config = dict(
    model='masked image model',
    dataset='capsule endoscopy frames (Kvasir-Capsule)',
    mask_ratio=0.6,
    loss='mse',
    encoder_arch='vit',
    encoder_activation='relu',
    decoder_width=128,
    optimizer='muon',
    learning_rate=0.0079,
    nesterov=True,
    orthogonalizer='polar_express',
    adamw_lr_other_params=0.0024,
    lr_schedule='wsd',
)
Rows from block 13 of the encoder, named by matrix and row number. Rows with one number belong to one attention dimension. Each number is 128 + 24 x the weight over its row's rms, rounded and kept within 0 to 255. All counts start at 0. Numbers have three digits each. After the name is the row's rms in percent of the matrix's.
# v: attention value (encoder.blocks.13.attn.v.weight, 256x256), inputs 86-171
# proj: attention output (encoder.blocks.13.attn.proj.weight, 256x256, transposed), outputs 86-171
v.117 110:115142119129147097111150136143167138154143104133170113131122136126165123145133138103159156139134151112177110147162180130126168144110123143117134142104156136145146126120055112132131134140109091099091178117088136121186091088086103152146097111120112125144062149
v.118 089:149116102108124134121160142115119144138145089178145131101162171127116103128135137151079133189122121147135092129129134077116143147120134110110097121111141123112111178147170164169117143133120120163110129112061154159097140133094133102135091117115136066130161137
v.119 105:127157109141143152126151159139106107089103101180093167148125128128114074087141114149136089131155106163149090143111130092127130136124152130186097130078129106147125134132098170112120157114161129158135166135110152143139142130088128159110088106134138090147145129
v.120 109:127152156143152115139153185104131146156160125125160105114162152126084136173124141117153143159121149112141123121103116098112150138093140119102132124108117090124130120128114134129140181136154151182103124119114116137114090102136132136100059141152113134114109156
v.121 119:137122090164125160108126144101135177105147123150141167113142079082137157113140154143118181146121168127103112120150133149110112138127139131114091140151136151124096102156116124106141138161114113117075151081145100124123108128175121125116130132140119140107128159
v.122 116:124113145084121121134120158113105087102101079162140159122130140166178096128096146125139137103109109144142146101147155081116104086132135132100137121105146123169166125068138095140162133106119123099135118133178119191124102122149167118114139137152114109156158154
v.123 104:062100127155143112093115124141157095144116152085156106121139089122110069144135162124138089152095131100160149121121138155136125146113133134127134131096104162117140126111147112160136085110126108118118129125130116161174097112155139151130145142131119141163155080
v.124 118:127098111120110118109123118134116097091071143100153121124079098103153154161120131132141151116089167121133128145131089134141123138117123116089109113096136155140148169112110161138127137145086091180118152153148182078107148116090130151124161086135144142161103131
v.125 104:120108118129131113153122107133112145149132108117154132132108128139121122091114111129135107111114096117134131185079106075138113076144142151132193133108090126110152138111147128167088169137107117128132103127101142126086166132112125112124137139121094113137112095
v.126 107:101161150133140124139144145118167114136122119106110165137106165098107117125146110130175167109095105124151126093120162094157138132124157164148131085147121169126162148151170127103094139153129161142140127120151180134090169122121135152131105144125148063139103148
v.127 102:178125138156087120141114129136149148070147155125147103118156122090162140115105142107120152089189148152160093110144134120134100106104124124165102104099123112112115117113118129138141156130149136062134113135124089162136135163136163105182155122135090144147059135
v.128 105:093138127113108131122160109177106110118149125140153119135094156099150132128096127109136154097108096110147138112118133155129109127122114095138136092123120132127115108134171101164092137105091097136109088142121155189151133074166153150119145122110082146123140108
v.129 083:106104104125155112130133159124119153108103136088141148180121120126145130087149120166123108153136125099117144077138086163146093112136146141142139125122124125117116164141130125138147152119091149126146102161133123171120106102130131088099133178094125107150160125
v.130 096:155144121112097114058074165128158130173096126166116142136060094156135135084149125142121101092143129110107142144125165182104124137160106107136101126150108180099156125127154153159110098160101140151114132148156138114162155130116106123143122141101114132149151094
v.131 092:123129154163154098129121137142119155120145150108130142105114128088094156146142122094138127148139139100072166168186108148108102157156149105150140125132143108133099143147148130115125132135136138109096122073111142141154126080125174167086156138134092164145105135
v.132 096:115109112146159103089138117141177153108071136145137101066130098114138088121123118157166141106146096123127121120133123092108129091172136093108117113106179138062125154168110171142175111139139140138152112168147123147107155119157114143118136136130107124177127132
v.133 109:144141138108109096148097095149122180113115133118165133111094097115090138137129119124138118111097140137158118098144147165120142133161088123126182141169153094135123132145125099107106117149099097131145109164107128136134136147100128129114106159107107150158100104
v.134 110:128111124087129115108165161161085121150139097175132129149123132116111132118127113200164144160168113123158131107123151158145159125153106108163129116189140169128158106157113126128122158091126152142143128138104075096112103155154124109085093121151114086143134086
v.135 101:142116088112111117095133137140106130130153145130123120095145156144124131153164138112138126102182123135117131135144126139127108123135070099089151121175116115113127076114149124121097101096120134114105130134117100095145112122114128107089093143172134131125136099
v.136 101:095160098124107168135132139080109123133192097140154105194163090120139142134125106112103158136104179146085135098106150154127133189131152120112113131166183110128086144110182127177178111180126112172094143101131112086123105134122111142143095099161135122123178108
v.137 101:133136110137126160107098135082119121186150139122128143079122161173095115141112136160122120103098092132121187082100105100137098122114140122092143137119068132134139131122123079148167186135137147133140159112140068133103127142162104137128126155107145129072154101
v.138 112:153133117123167133165155153103111107099153131131124077147148137124124115133153162119136089149118163129132127117114126088114127165107144109094143111146105124098124117132118181160157124129116098105138170110146092142124093121159179118114081088108132134172113127
v.139 088:140136105146116089092131108158152162144137148122150124155109105096136119130140119123127116147120151095115125125136136120119124130207159131116154108097169107168136109100120100148094103154130122113113081152104143127122105122149152160119152135129130133114159147
v.140 116:115110117077148125128119139170143125081078145125142113148124108096108138161129107117140151120143125099123146100135147170142164122136098098144139109133089140144139131148100128129101108124119105102101117124114127088113154130110128130140131107110152135194107141
v.141 095:169143132119162107101159111162107097130136136118152125165084129119101107120126130120125145165090172123112116072137128111199111161156110136080115125155137145099112119108124142136176089100089099134071107109099124079140146148155163150142172092141132163143117143
v.142 101:176127128093133101150124117153125114127180140156173147162132156109133119114105126149123137121101136154114086102105142173122132121108140106086104109144130142122116158140164125102148143095137075135125119082133186127109100112129102129121136098100131134106149123
v.143 106:133125168116162136149101106139130114102113112130139099172128121119141127153150170128110173141127127088125098155102134094128128109148158138119095156122110102116100094135151132151134182170165119153126117126149140122080109123082157193161114106174161116156136160
v.144 100:120130121129108114101137103109107164140150143102090128116116086094120101104169163100142152133109140140107127136073135158126155140150111136116117144139121127142117049123134147102145129126107154104111137123158156071094132156142140142117131142098149140106115129
v.145 103:082119168120144135198080124171125133125150106173152094124089091086123141125089137107119176139091153098118158149097149106125116136094103134139093155122125138158115113140119128132172155136146100134122150120128147157116153161112128202124120133119158108076104111
v.146 099:131123124138130136110108145088125129120112142168117152146124155089120131148119111206151172175090151124109147060106138122124134131117163146179149117100155157100123132109186138159133141150104096154103109134141121095120160111116104092126151100122162133109161113
v.147 095:147118130143117135120139088163156112099104148163123139102117120143146166127125131098155123112087158119163110112129126164130132133168137145132152103133122096165137120116147119106116114132166074115143088130183134111140138144103154094148152145092099125140115145
v.148 106:149101111113144121186091104112092163091095140062108147106112133145102114163089151120102119084148115102170138124144108113126165114165121132127159090135090116110178136110109139133129137136128115090098151127152114107103143101169126112131118136109129136153086140
v.149 104:109194157128105110073169083117147142130164121117128136129145082161143150157127164117155152147093143142153126157104122115112115131143158117123146128141139112130108138134117105130137121122150089114166142125116149133127105202136149154167123113116114132073130099
v.150 108:163097131152168110133115170135118089086095181151117115146169122143087108115151116105166118107121106124104136126158082125120148100127097135139125134118153115095143145119126104155130091097116122154160080148123099105134127139105144158132173076101119140120121108
v.151 094:099105115120153121141116107172125129151113146178098100090111126099131156158123118108084102120129126127169135139133158140129186123115101124198119137062142091093116120108103149129123113114111132134093114113147132160147178136105146145121162122111132169158128130
proj.117 108:111083114152126159115127124107131136089115119154120105110105120138123151164123116117078101112130147087065136121130099170085113143110094139097131090131091110128125144095121137166133131125120110163134104164133148126063126148117112132156098135115171140148149136
proj.118 087:142138130112104156112150135113160098135139133149122130102135089093133135085127077141121106126132127081140097130144171131143085100100136110185124106111180115152148174131175159112174161111146163114106169132170127124164118147147181139131141149144138136126078130
proj.119 103:157124159132076127144123125124190096131125129153135126133105109116162133123139148127169153147112157144137175101112155105152103157076153087088123120130101084084084122174127115107133097112136114169084113179131160094135112148099092148120151116140169126129097178
proj.120 106:130108139127123141154164122115141114139112106135136134147089157116109132111156138112127120132096153113142110125121116063138133166124151118158090111136138085157138125158159159120090132146143151145166100092149141178099108124149127133141130127120133150096133102
proj.121 124:132138133137188133155176122135127112124136127119118134115101124131093165137144105154104147108135149136143103121093155101111109134112112145126105130154106129129118156111155149139098095120119138107129136120163126125121102149140118119106141134115105131120167128
proj.122 114:150161108093115126170113123139124143109097143160135132094147117145067075166200152180143140134118140125093114127126161143088102150091149153150163158087094138131111137109121122131102162131139141106115152142107141119081128113077134145129113090171193137144106114
proj.123 100:126144127116121157105152130116137150116105178105111114136161195152119099171117156131105150124128108091106123141130097129131161137139118159126121182142137182160134110110146113123136121164087146126128096127084096167136117146123134132126093138143121141152157107
proj.124 110:160140136114138131149090106114105161133127127109165108111142102089111163188131145127109108116103089110131124154180131146137112078097123135105164166093113162137079134167126117090149099134123117196069076102130116125138110099150127101120118131133146165133155122
proj.125 106:127103127142154113136141153136107093134090113137141145132144143123136116112109160172155135152126104093120112140163102166105130129116136134128107108092132124160122155124124121160125135121160117122161150175101145127137107127109121167138155126107169116116121112
proj.126 110:156131093114126127116125118154182138092099085159070128143105132085102121085152128124159121146139132176128059133116150139151140143121123127081120168147152124123111143183123140102099102140147135097099146136120102107166112130114122082113126154111172142148134177
proj.127 103:130099114078165143159177108106133114138149106146155103126069162187107127149152133128175087128147137114163125128074141108120108141134147114116098135143122124118135103084138141137150140147118137121115145130129136184096059091148140140098096083078129139160140121
proj.128 112:120060117160133145160142128137140161134135118133118142166126095147123085136124144131144130132110133135081105163144117070130114203138111097100085128146141112108130160124114160112155127143104146150127160137113152140119127133114145109108099124150146153107099107
proj.129 089:106118155130115167153116119084159136115130135143175132130131160179104121127117123133135176129117133093135087165163133113126111116127120113132112122153169132150110095137153125107079153163115105146136108125166091105124169142133107117139144141148136166154111161
proj.130 100:178130136119157134109154148141164151129137163139079129126090090140105125146087131154138103133128154109148083136135144114136118109096136124080121132128120138154150110174105101081117124107149125142111163097175131141141101181092098080118181095137155088157125124
proj.131 101:136113180142120153150145089100103127141152123116130102155114158121130149144086158133104138115104067133104113117105087166097151162108138138132065135148125133163161150117128135181155126123145106215150118146095107131130125134107114119161106134113135161121126094
proj.132 106:135099123138178171111148141112087118106113147104142130150116142142141154131154112154130144155127108152160087130168102105141144095150114125116117114123103123069133123100117099129121130147123157090106107135153142135140119153108140135144158108124106128151157095
proj.133 117:155128131128122157114157129078128102133155148076116105126133139079146123165096107149102148150183144151117119121115074152105134132129123129147133148067166111151137116140130146086126110173148142121134127140104164087159108135138156134157114138125132137123138114
proj.134 107:134153106152149100100165121113153142108118109067120160158118118151118113129084152108117125111114146142132104158129118128158153124122147116134106133168143149103119110101130143125137168142146172090127180120186124125149136117121118074153166136057125185100146107
proj.135 109:143130151075133096118134128153176082092146100152141103118085096141158118123084136111118118123121159123155116139128132162101093106100119137155125143129123112150128115114127133068111119139150133114128160140118164131102136125139120123175144154064146074133105120
proj.136 093:172103125111133147110145120152105121103139172171167121094158173134104108139164120130129079202125122149163117156127174146077139121115144108131129152146100143134149082101103128112078147068124146103124117160108154138086118159106136149158097148125144157101136141
proj.137 102:134124170157112157095137115158114122117112132098119131139131122126137154133186180161167135155116137116149135150171143156160148109095112186085112135181121137075114085099110154096156130086157150116078073129148150082089123119110126141146154134135089137094118099
proj.138 118:111197100126073158125076106123151170152116144140105159077132132101109106152143099096124127085118094134107144123085158122126108111119139132147147125077120137129159124155139139151095172134124165104149148127108122121129116160152130137115111076066125137114151112
proj.139 099:151148151138136154103105115119175102131116142115095126074143138105158108128119138173125136093159101138110129127099097170126120113125095100117129105154123095124131120142119165064151115135126125189115152166102167111131130142124132065141104128103101145145102129
proj.140 123:144107140096141086164156141077100128117129109102169107152122115092156139095124113141110128132133155135195178131150116113132111090095121091121131157088111107122114158156133130142140118133115143148151135156156135141145137100152159111100136103134117130098130096
proj.141 106:123123119125112139148131123129121138099156085122100073138134163111110116162149088126142109125109120126120113156112088125093120107123096111109095132125114131151131165169133104121168107140144124101119113105137144103087118121112120114126109106162149139120135118
proj.142 112:099189108144164175156103134115138166149117125160121096134144070131104103077181089113118158134122098145093134116141131104118093123104127092123141138124151117143102105088127154161127126106110161154119121103152109087096129134136135143077074101148141131109098156
proj.143 110:132097090126165090124150152173094118151129149096196089098139142115136174130093071101118142123087132085121130144122157144116151102123115171106084141075086113147168148126125113125148117126163144145134128116183149137140147135131134121120127098120129144112116129
proj.144 101:131104129151131094171129091154201136164150140168152121099158117148141089110182082133150099111162144130116119144126125094107153116118126165136091149161089135132124132146102111122125097081171118152088134114146119142149151136145109100137143113098138149125148091
proj.145 117:210105139126125127120103077138101125124149177100118101136148156138136155126112107128114106166146128158096122115099162109115183161128116120132165115106085167155084147145132137147134122122160164096137156109077135121131122126137165111136093125108145146116150079
proj.146 094:095113140104160143122158124112102149158147150134091119177113125163083115117139153100106073128100121114124087114140143164115131089132118142095121118190151096145146127120140143147155176080161153125118098043171141130156087125090121154084151131136150118106158141
proj.147 095:137111127094112144132124135114109150127121114154091137172150150102093113130112118158087131123184145167118148103117110142118128147088102156126093107112100123109107165138102142116124132127141142126124131137076141161188133103183132111112112150154167135117123132
proj.148 114:087103141135156113145169125130119148128096123124138161191107123139120163110125123132162139117123145140119132130130076111139140192162159129149119128120149118149150158176144130115124104168155147110107192157114150119141128089148132124113165153124070095117119100
proj.149 115:086133119135118113117105128148122121119149135151163130070187141100140153133127131132126131128158116143085161133122133136134114142137119118171118077109051171112149104073104095099133141091118153089099147162078128120115141158124103109161109164127131144114130155
proj.150 111:113105179093132132124118156136180127115158098133134113130152121151151130117121123103148145156114106159132100144161129133157112086142111079118137140088114137160137113138111139097163100177132166150122128111096141086154123151142116154082103085115126124103148153
proj.151 095:128116118148122095132124140120125133131116156094112133148099106141108168135159138133166132149099099103123151107131121106122158122170123110129077175126145140153132190161130138199179076118125077147171134106142133157162096070104149140128140112127150130135120094