config.yaml
crop_scale_min: 1
loss: "mse"
encoder_activation: "relu"
encoder_fused_qkv: false
encoder_qk_norm: false
encoder_inner_norm: false
init: "torch_default"
residual_init: "none"
max_grad_norm: 3.0
epochs: 10.5
Rows from block 10 of the encoder of a small masked image model, named by matrix and row number. Rows with one number belong to one neuron. Each number is 128 + 24 x the weight over its row's rms, rounded and kept within 0 to 255. All counts start at 0. Numbers have three digits each. After the name is the row's rms in percent of the matrix's.
After each neuron's rows are labels from the 100 images, of 14976, where the neuron reaches its highest value: "patch colour" is the nearest of a few named colours to the mean colour under the peak; "top examples" is what is common among them. Only what is clearly more common there than usual is listed. The data: capsule endoscopy frames (Kvasir-Capsule). In brackets: how many of the 100, against the usual share in percent.
# fc1: MLP up (encoder.blocks.10.mlp.fc1.weight, 768x256), inputs 0-255
# fc2: MLP down (encoder.blocks.10.mlp.fc2.weight, 256x768, transposed), outputs 0-255

fc1.681 080:105127183139147111115115149140140096178149074133111100083115158129144117123130169125168108120140117124132103144132093097118116159160126138125123138166132137188150114125154146088133107144123148151104110115135118152097150104133146102149099122128083141133115117119145128181123133117113155173078125111149110110147162149109099181127140111109124151143144131148139110108127161114102105098116128114190154148124102105123102155068103124098148153097110122168160123126134100124088126141127153112170130105100077125117119098133123197103096130134144081161153119118143142152138101106145100123160125161160116165111135129140126110166103149134098149116180136087152147133139087136123139134125144141166117071107111147143159104111153124133123147089116126165143131113093177124138132126086091
fc2.681 083:147129106170114135103098158134097120119095144109141126098101138165103150168138114097152131130149121052154148113138125131112103125118140155124096157099152168154142127134136134141126168106138140146086158081094131130135096177097105094115125142184079128136119171122131127162165131143171118144142117151147121147146139160131096158126127095132174116135149121067139094147129093119096130160119125124114127088140124111135085148131090110148115112123135128174156104110172113120081113129133125161138099138151081140117147141126125116152151117185110144112102117129145173148078117117089136121143121138134072150165168133143131126124147113120137136135153111185116156113138080116130122162124126140138136133124118110111147103095093118093144132142124135175141153088133079090084104098129119
patch colour: orange (56 vs 12.6)
top examples: finding: ileocecal valve (37 vs 8.8)

fc1.15 102:100083112150151102129158162090130083129101108113124158133132139156087167105117101151107094160115094095097165196147159209135077152112144135108108125123144141156153099134121120132112125142088118123116118143152108150134144142153130111141120144169129112159104084106146124091158142114170128095142161143116128101156106121147122110118110103128116158145130122155138123130088105152151138111118174137127123156113150142137157144102116100150103092115131111126121139153105096144123143145164110140112080142156159144124166159136137107130088110116170102086125137091099136067101130139116135147151118145150149093122168182119133102103084139127134167118118129088138134153096101152157118088135151166142094119142123145085140135110135099155127135125155148136182127172107126113149111136108118
fc2.15 096:095101109085133069100127161164110129123090160132078131163112163104102155151141203137097108136125107155151077122074127100133175142095093120141174128122097149143160139141167124136120141118092099117095137183091128093111103117170100133107146077086141132076167142096115116104140119119144157134106141128165120103129131117124145133162113149151142148124154148155119134168140137117163177142107139118124136150112174153116144123130141142138140157131153155098137108127126115104117124099140141138109132137160093150104143145130140107131128137122066124132126167121122133144110127124142110093169134137126119116162140175130128141113125117111136080110081114135102130131100100101107105109158127068115117156129122123165136148136147115093160121153175120121111176123133141176131126121102109
patch colour: grey (34 vs 8.5); pink (27 vs 0.6)
top examples: finding: blood fresh (29 vs 0.9)

fc1.525 120:132148160159123116149169122104164126120101120132094096115145145090179102117127114135149081102096095136138119069165102094137099135121076126114150132140156132187118143101125083113112147101108164147116155109165128098136104101147121125150157105137116145111125167156070121115077097135109127134128115117135143137134102140119096154157111098143133165110099145130177150144088163139135119163155110138105155086127122082108162123120126102104123113141100099130091181120126144164104141152108132121109129172112123147160131137126123137096095123108124134176106155081154125157143121146168152136110161133160144144104126143120140153112121109092076179153139154119114165115128117115099089188137140113117120170103154128131144127166140096113125164152121145102144135139125150136162125157122152
fc2.525 129:122147134148128145081113102144126124106103109160158139173109104148099121105150125145118092158149167105166134139102107138101131119115127142092126106114111123124094156116144114113127168151125118117156137132141066114132112168131097172171131114154113148128132115107141096126114130114152169115184136153131144111108113125113161113102154130113103141130136112170107136117134137161152163100103090137128147113112113122125117157114146154142082146176108135106107078131095146133173131139119141109107130076125102119095154110085092096109195160168106146134124142115103155096091120143153093157116136130119133106111141164120133085090103147154162168137151125118200153130145116109136152172078112140124125110195171146099123145135097085142123112152143122121093129126127083125126130125143160
patch colour: orange (54 vs 12.6)
top examples: finding: ileocecal valve (25 vs 8.8)

fc1.236 032:143116157089162152120130093087136074121103097117142126120102151141138112136162109134126175114125077111098131114137117188095107129130179121186093116169125131121100088131108148132128151175127154129120119106121125106146104113149139102139101132164106142119127108155134143116088122109163103138100100104095051122104099122180169125154131141117116099074111108127109164100119158158130120134133116103100125080124114131142124137097144123150142143133153141136161129140119150147122134127146129166106117084123144108157130134127118136173094162157124133125091201113147092144119131175103081140129151135139111103138159110135163139125151104146100100121169144146137111148143171134163127159136115132109121149112118173170138111166128140143151123134123165085111083097122137165138141105132105
fc2.236 032:114137138122118146128119073096127163133169130081141130132137146134099118125114111159104152111152104083163121092143140137132134118126126129151118119131131123144145100133189079111120166121116083096130132158105107140133124152127128171106125099131140115123144134119125144121130131139126164126134102154117153152108094121128098126119117111114112138150132104137133181164097109078128165111114137169117138139170104113117132165092121133073149104113121137147102145114171150134140084130095106143171160148150116112104147163163125101093129151154144135152159082128138156081161109116161118100134106094091189169151077101148129166131079101093153128149157137123099143083154138142155113114130127161101097091119108129128183109136135143117178151187127106153146141105122119148096091116149148
patch colour: grey (26 vs 8.5)
top examples: finding: blood fresh (33 vs 0.9)

fc1.62 086:121123099160138091112127132143130132127133141127151133129124111140124131126137147111114152142130118138136132113155119100129106139130142155132161140148088126116104181117130140145100105144131150141098102148103203116168164136166147091118102114142169143114100150173113141107124094118128150122068139129138113108107149106152144092105126142116107111115136117179134130110105101119172126126158147173118149104135162120107124097156102138169151174158139076153132159106131127078146098125154098119144159146140165103127116133109109149149111097184151086099108109132135121104126136138165094123119129131104100138139100079096148131115163124150137108113069147148109127108114128105097156073136143096100110104136130110117131169132106108172096194107083108125129109144164191145098164116109169
fc2.62 084:150165115114147153074119116110123157164143101112098150154125090129153118079125137115162108126140142106111114117129133115138161141143126128128106134133127118189100105130085103116128133179130110121130173134100161118138123173136101152141120076091115128126128102163140134113138141103138139147174157098115088122081115165125163149145088137155078144097184100135120119087150145119152117101152143143123156142110145157126125118117107144093144152090112127154166115098153123155125121134125126123129135100166121131084102130085154120140158137113114109142115057154100145149132114101130161160129151092120089124146141129096117107124137133159132120175136124145140132128129148156125123071111080132139111125127114128118075186147119095142168178153070153111131149193137131102119140130122116
patch colour: black (63 vs 6.6)
top examples: finding: ileocecal valve (49 vs 8.8)

fc1.501 114:141160078121101130109167115137133119103124151177110094147103151089107180123102092133091128111136110160159119108135120158213108112119111150154123111147133164091137095111151126118112169115099105114123102147060138091148138116135133154163092111141127131164116128137084134110131136115108142131087090140152116102134116086157137144147142104136137121114133178090134131083141118138165151133137145126123108149191146079150125110160149128137152108138112106136122123139137153169135122140089101111133135106093122119116150122154148128140113125123103130115167127122176123109104117131122116110144095120092142167093172112165172096153121111130122128130095121118138148092100132137131132057150114133150101135133122129155121156123138116139140148105103104190134192145143144170120134116165160
fc2.501 120:118133174148129131114102131101129110113100110107122118132125129145136156112160120108137151109164127136132138127145113152130124124091089111133142115155114170171104166150095109150124155121155113106105127120126161139116144145120173146060121186110121115109127154092172125166095127162122121125125111145137076122113132162119150096154149096146124092129106098141135129119109124102176100126123105136147143127148149147119161087138125153139116111076172172136120106131112139103198112129117174181151151101087145153089122151148128157114143113146130108103161153119123125121169130185129117099124139145136133118138170115079143130151136088118151097154111105126095155126118126111127113081044134100108108122099094146127136110130129115185115138142157130072163132162133110130092108118124157
patch colour: black (28 vs 6.6)
top examples: finding: ileocecal valve (68 vs 8.8)

fc1.322 078:159115144117147140127108151107120141098090103100131095091167153118157137117105132141101122170108122092140160144117121116173104143117129155152178109133095145115183106110112142197124130123128072152097081096139111134145102150086186126116148147117159132115120131191103165158136154130104074170089132114120120177131129119131177146110141143114082173082101127112155148106119124152145167112124088136122149109151102110147126105102116114089135164140100139108133111131098091103161135131125126112128117152141121146101105136091142171138119129143124139124143125148130146132133092135110110142134157106102130101160134148116151154172144129119116143146103150170163130092175095119111135107151106151146137160126135130118087087132111101133111132145132117134094165151094150159092164128099136
fc2.322 078:150121119120115147115179139113160109125102107170153129100152073137116167062150131104131079113114166099113097128097135121195093124130158135159116175119119070095108095113113124109147109139130141144131101148145082112129143129176106111115082120141153160150141185125095157135140143137149105142121128117125119135117127136093132116137116171133128142143132145124150107143174131086104113126128076109156129144118146146129109130151111172133116121117089157136136145117121122132175148149111138086102128144140133072113155132112164115146119132135133122123157113081158136095144162129111105117124095161100128124103114128137167112075156187119120067132163132171102134139094127126096129117114135133095135121116121109176119108115129128132144130114154188111149142158118150176158102134161122
patch colour: black (98 vs 6.6)
top examples: finding: ileocecal valve (66 vs 8.8)

fc1.587 023:113134127122171101103104149101110134140097186124115139113091141123106149140188132119104183087122137119179134149133155151154118111103127134116089127120136092156132117118141107159110125155112104157123115148135152129144139132133129115102131139137116118132133143140126125096187155130100118120081144128147101156131112159149148158173173091106127172118144143166103103099145104108121154066152131133152127118152121123131120107140094096103144160106099139147131075130099158130101158110116113148131129124153127120121153138135136119141087185100131148167083111148141115127134095098160148131154129087113082129158168119087126151107141169128110153130127135139149144156107130099144169163126113132098140148152126158035122129123114132087129141100149118121148098114147148096098107124065093
fc2.587 021:113128115150151144139157134113097101098124087114103107159104138108134071134126163135123159139160101147108082130085093102076138104155153116168132115116129123165118154160097147125136137127107149120146134124110130126129145149101128137116144126110133152132103100146115126099097095119137132101153185078123124107130110150092088100128119177117141151198133175109174113114117137127131127140150177125161155158130093137108144138108096113158160137125127129159103117075127140071134122136097112128141116118131150106128171143128140132157152181090138097179127097111161146151129124118132109150145124093143133135127135095139113139143074110153110130132062126152144107104170164126077145118141171086124128117111132153174114138127084154113181144119106114151142133093121136117162144138151129
patch colour: black (68 vs 6.6)
top examples: finding: ileocecal valve (57 vs 8.8); finding: blood fresh (25 vs 0.9)

fc1.164 082:167081113107126131090098179103103108149113106120113110124153124085142135119140135163114128115127139108122095140129175158135140119128155146086111146112125115141122118121147135162080142093092134125111126107150119150130114135126169150096179115114170137119154163165103129089144110123104116174129090107141113113154104112186136174124119126176132117135148130146140126098151148135148110150131147108157166086160112105103100153132149145095154105130126151112098138147083159088137135113121065145152145161126178114075155151098131123107137169102084133071146102172145118118121115123196149119114136109147145094126131131166142119121113122102135149135121122159133134128132103171130135102118094130142110163098103137145119109088107117093111136143127144120118157132196154137117125082127159
fc2.164 076:101120153162145115126111122118114126111075151086117115131186117113094150084132147184120161159092176127074114176111160186159136152128140134134140106119087181131097156148110129120122147111106105150110106160118134142102135120182137136136147179165125143087143119110106102131158127113149099147134141150122112127131090136102125129112136142109117158134141112105127146063081150107144132146112155105121136098150103167090143118155099126096175134108124133141130112107102116127171134106134151127122134178171140100088079157135062134132135149123075133146110106130177166122133149128125122124143125117121138157132139113131123130106121110139104128103113099173087094136136123108168137130135146125120165160113151114156109157115130162137105097110138158103147138141108108107125078145160121
patch colour: black (100 vs 6.6)
top examples: finding: ileocecal valve (68 vs 8.8)

fc1.367 123:125139078113125170150135154175129091115106130165150138149123096169118128124130139154125112123075149114153123086138129129118127090122149143137116151145141120139136168112166165139130146149107165151113104142098086139145135136152114169122137089140087146153100122149114121141133104116085144150126128145147144125105085085131100142143120118127129129119123157150158137071146086087112097099113128125138145082139156134137123111128113139080071129098110095147138055126131158096139120091103110162182125115140124149135151159102123162128155133104154123095104126139118160155158118164179110094115089147132121085124125135142141121105149138135117139108117142122126056115128106103134122164164124153149142132121168156091155118128089166139140161109138138157161119152154142077171130159095109
fc2.367 130:100133092144115086123121119107138127176144112125126100153138165124133079116130118120138151104133158133085127072125122130159148138155108113123092135120129119132154129156099126105152096113131136100137143074121110164133140136187085126113121125119150101078118114113119129124159120099150156142112151117144106093142178090130102131094091103098091152137175085098119169162119134134127155118099101151138125155119177132139140127120125154121168124076176116148134143082130144123174090155152170159134079171140134140161108146153158148129151141108125122087139128118133099126100087105079141137114131102121121120198147089123129118152083101102126116108123123147134135137120121121147138156142155136163169111114122144127182108128119090130103116159129143129178153089143130158113158146156136
patch colour: black (55 vs 6.6)
top examples: finding: ileocecal valve (46 vs 8.8)

fc1.715 027:118128140188146132119118161147103163116151162146146143102130133139108173159134125103130136113113145130176149092144094115142170111096143109086144130117117121121146162162126141111123107134139078141107094117157120132170126146168059172098119165124134162132106136117109154082131153104107115089134156137123105124115163165111135156129157103147124114125125092187124105151163118135134164130119157124109115089113150139113138135131114115109121113111122144109083126123073186109126130135183119144121108189141114116127096159088131109143137101121148123120153115121123144121079116133124116111172162114142161124122175135140123086168123118124085137085104119195143118074128116123121142129150150111144067122127123140131078131146151141138110115099094112109090158133117135122141135137085152
fc2.715 026:158147093084094098181142098130149139132091126148118152149151136122120159114118109190160122132110126088117153116154138170156125136144112171111107121098108106102146114106132091143107095123111122101144150071121131151146107118161154137116100129166122152155140130114112065147134118103090126127134137132155135130112155146120091120124130087099111150128174141137119124104163152133118139103109124093084162136104164114133107119155096133099171098103158089151151169182130115097143121128145081116145160108143071173129116114168154126109140095158122132152118108142133134091153172134108129140112099117140094134067117105117131111113141122117103164142131120085139105089118173130105114173158124117130127160138124152138147109088116122128178138130139129174124124117166137136120159152172120
patch colour: black (76 vs 6.6)
top examples: finding: ileocecal valve (27 vs 8.8)

fc1.435 156:069138118123088117169117150145133124129123163143129116117119096157121134076121110107137124150123091146101132164115188145149103123157104098088158124154111107157096166123094170142109152161130163114109171118123120146126121129135147118136144138112149129081112105120088112149104121155141133134164121117134123113135168111134160137138110121184128121070137151184120089140150129134143121115144086127150106158086144136121140081111096162141087110102131128123131111141068117116110107155181105154152126119129124117148162136128147106134083104181088157128149141109157092096123107086087139098115141125116081126117088146117166122124142103129161133143177117149149153101099130108161110153129119148102118103158114099154159128162148126126102120182149150136142126122103148118139176100128127
fc2.435 155:109165148122117164103122099130103185127163105092099144129098074117145141152110159106109108142130117111076117088107134157109135143123151124163138101095138107183128116131108128131143151113157098127117167107129092155129181084131090151143168079101133089089155133094126151118138161149124140128156150127104117111137148086095138170122134118170134143149131075107076123108172126166158139122131154135125161133096074127121115146129099162149118139126136122127122115154103112101120120153108129135095115140147149160155107117138143119146166117127123124180125079130110074108127151106144145111131126124126130121108134123146111155161152138130117132117089117114125124103170121153128162126157164130144099088143091107144130151141063084110155131151166156159112122120114125111130165141153181
patch colour: pink (46 vs 0.6)
top examples: finding: blood fresh (36 vs 0.9)

fc1.533 136:130125113145085106153104154127131119102144116105130114157126158150150142137131148150149108112097137087105098167149125141169132143120148157121087138134136079107102125131155110167183085089114119155123127119153141138121133166135160101101157138106137126124088129115134116172101160121112098109123117099143149085100105127130138095129121161124145113140098107138122147114118111108181140148136090104118154081136140139132099119122136138122110122140128169109106062143091120105129075148153113067137165169148146087127148127093117122097149148122116099150112085112096132144142140106178138141116156126049116164135132148174133108137110192130135148150106101142117122183129097152151144115136113132141161147126162117156132095161140108098141128129116195147107120142132149139131088158152109
fc2.533 133:124116098140142135138112143124182144124127137142142130128142136166115170172137143113140126168153137074108142147161167154154149125136155114140162162133129101125131111114075136113127154105123108127125098131071116109092126136088125102123173152147118146144168134160099130151096119105127105132163124139146150122109119147078126152165103148125153161132073127124118187111162143091081080078138072105120140141111118138112138096098108163115130145127118184117112149111087136156141098094077115149168131118146129140066144133112119161112109100114109112167114116170151133126078140133132088144140153085120104110125137098172183096127126161112133151123158166146105127118126136118138096136169125123108153131112126145110146117117132098134126122153130123082130108119183129118098139131131158
patch colour: black (85 vs 6.6)
top examples: finding: ileocecal valve (31 vs 8.8)